A small multi-label image tagger, trained from scratch.
Model: 3.23M parameters, 48-pixel images, norm batchnorm, activation prelu, depths [4, 9, 4], widths [64, 96, 144].
Training: soap at rate 0.0041, 40000 steps.
Data: 38949 training examples, 65.7 epochs.
Rows from block 3 of a small multi-label image tagger, named by matrix and row number. Rows with one number belong to one channel. Each number is 128 + 32 x the weight over its row's rms, rounded and kept within 0 to 255. All counts start at 0. Numbers have three digits each. After the name is the row's rms in percent of the matrix's.
After each channel's rows are labels from the 100 images, of 14976, where the channel reaches its highest value: "strongest on" is what is common among them. Only what is clearly more common there than usual is listed. The data: photos of plants, animals and fungi (iNaturalist).
# convs0: first 3x3 conv (model.blocks.3.convs.0.weight, 64x64x3x3, each kernel summed), inputs 0-31
# convs1: second 3x3 conv (model.blocks.3.convs.1.weight, 64x64x3x3, transposed, each kernel summed), outputs 0-31

convs0.4 070:141148093164099179111163142131122093149129192152065130076145110168176203131113174136117084085123
convs1.4 107:154087169100163148124149149069195147203119157156119156146066161143128120095118188107166122148138
strongest on: order Passeriformes

convs0.51 096:124047161158124114149100149156102121038134143097121092169188114174176156108156169130096142121064
convs1.51 108:156075170151104093136071201136091076101148119111085065095103127196119127127159101154094108126165
strongest on: order Lepidoptera

convs0.23 075:132200094174145131200162125106137110140086170142051170108167116106148112115134100186212147113165
convs1.23 092:110142176111167144055100130054127166141134117100049170139102139179113146107164149091144119090186
strongest on: order Passeriformes

convs0.47 085:165118110057166141113107135112121140092145131120196133163114133173125075135138064140116156132122
convs1.47 103:125094132165109095111103170116136047134079107174098130115193130177116141097156133183149122189123
strongest on: phylum Arthropoda; class Insecta

convs0.45 094:122128134160154126119144163143075117145120089117162102149207091111104108173105117122137139150111
convs1.45 116:087149083106097107121181115138156117173109156146160128154078148127152130144185148132136120113168
strongest on: order Passeriformes

convs0.38 072:151132119127172077154139152133168148078107133188107179095100146095072163124142186132177090097125
convs1.38 116:146126135160125121099097112112101102146160121168058103134147111177119101106048120116111156140126
strongest on: phylum Arthropoda; class Insecta; order Hymenoptera

convs0.8 078:168092179136124104127104127139135082184116167128104099070117137115165181116147156130105073131150
convs1.8 106:087139217112140116136161110074102172099122116140147155121174134070120114108131148155133054155089
strongest on: class Insecta; phylum Arthropoda

convs0.30 058:143119163139131156229137135123066104169164141148106139078184138173153092150100073117192177135147
convs1.30 094:137147083075114112127118144170122094111145153128170108144085159162134129101082098064107159131121
strongest on: class Aves; order Passeriformes

convs0.27 075:073147165152147155123166101141122189095107104082159177078140161105073113129144156210137063103100
convs1.27 092:167158141159081114123144147085167178130159071103105150092074151146137089126133125037125148072149
strongest on: order Passeriformes

convs0.25 081:113161127157159107205146137110122124121157122195116089119132136173159169114163098158125167160154
convs1.25 099:166112113060138114122085097113086138115130153169136090123123180120088157168084109133120188119155
strongest on: order Passeriformes

convs0.48 072:151114108118087160191137101171098142136167076150128187166117103168128070130089149128157137119127
convs1.48 098:204119132074147079127105133131092123116151091128113157157077160109053135215096141112125113083165
strongest on: order Passeriformes

convs0.57 113:122128116141127146094126044125106060113108072163193144120115132101140181150131159105128119124151
convs1.57 100:110113129124152110164079203150079164122113157120054112135112113100093101117191115135097124140143
strongest on: class Insecta; phylum Arthropoda

convs0.6 059:129106094177130107154092171138108134125092085150129174131140094158139152119117159175139153134103
convs1.6 081:108158106128103062120140146208134148129171135183138144155092126130099117121137115094145155150148
strongest on: order Passeriformes

convs0.28 108:101154131155108069119105024181093137151100136155170097054123131083139111140119118136102097120104
convs1.28 094:128081102136151185099093159151112103146113040157167104094145115146127112160139082162107097089131
strongest on: class Insecta; phylum Arthropoda; order Lepidoptera

convs0.24 136:091177088112176110163092070098148122148117112105094154138140116137161174134082140128140066120097
convs1.24 100:089077143157168093108187155111077065093134110094133165140128118095158145081112148135196141142125
strongest on: class Insecta; phylum Arthropoda; order Lepidoptera

convs0.36 082:107142143105136133158075072126134109141121115070108143089102128115115129138105093148165146188130
convs1.36 097:095175195141126118157096104130104087170158180186174128102111131157140120094112141140076095151112
strongest on: order Passeriformes

convs0.56 109:159142114145188156130123134050109106135083135101132164096192151109122179185129094135151137100162
convs1.56 090:134104103131113128050137154165137145117134122183120087118107095147078068096172157125104116147153
strongest on: class Insecta; phylum Arthropoda; order Lepidoptera

convs0.29 124:146154159151136114131116151125139134106090120133177141183130116182161077188134199120123141113142
convs1.29 086:134115086110184154093147136078142147098141090148102112116141131193112127134074165133169171098133
strongest on: class Insecta; phylum Arthropoda; order Lepidoptera

convs0.22 079:096159096142152103050138058085170103146102146122163185168153142088151167120133096154164128119202
convs1.22 112:136086158142118116141126156134174124125111199100129098054103109103138097202154158159172111148083
strongest on: class Insecta; phylum Arthropoda

convs0.53 115:142140135109162119153080123042175142057125146109123121104156147134116157135156161111126110154151
convs1.53 094:101130073114190174091055133122109165100126153114138132051142095113123083109103068156092174106123
strongest on: class Insecta; phylum Arthropoda; order Lepidoptera

convs0.3 125:145124143119126150144111130158086052104111126059119122130157116058139174136159106115140086140133
convs1.3 100:135173143149153144088138170164057114128124090059084117073114096085146130096153135134140142202114
strongest on: class Aves; order Passeriformes

convs0.9 103:118163100119082139116149114123111098135096095173116082128160150093146116097140201156173099109130
convs1.9 094:136175132182144143111082149108120099137172103179084106186118137174080107085105103141119109104150
strongest on: phylum Arthropoda; class Insecta; order Lepidoptera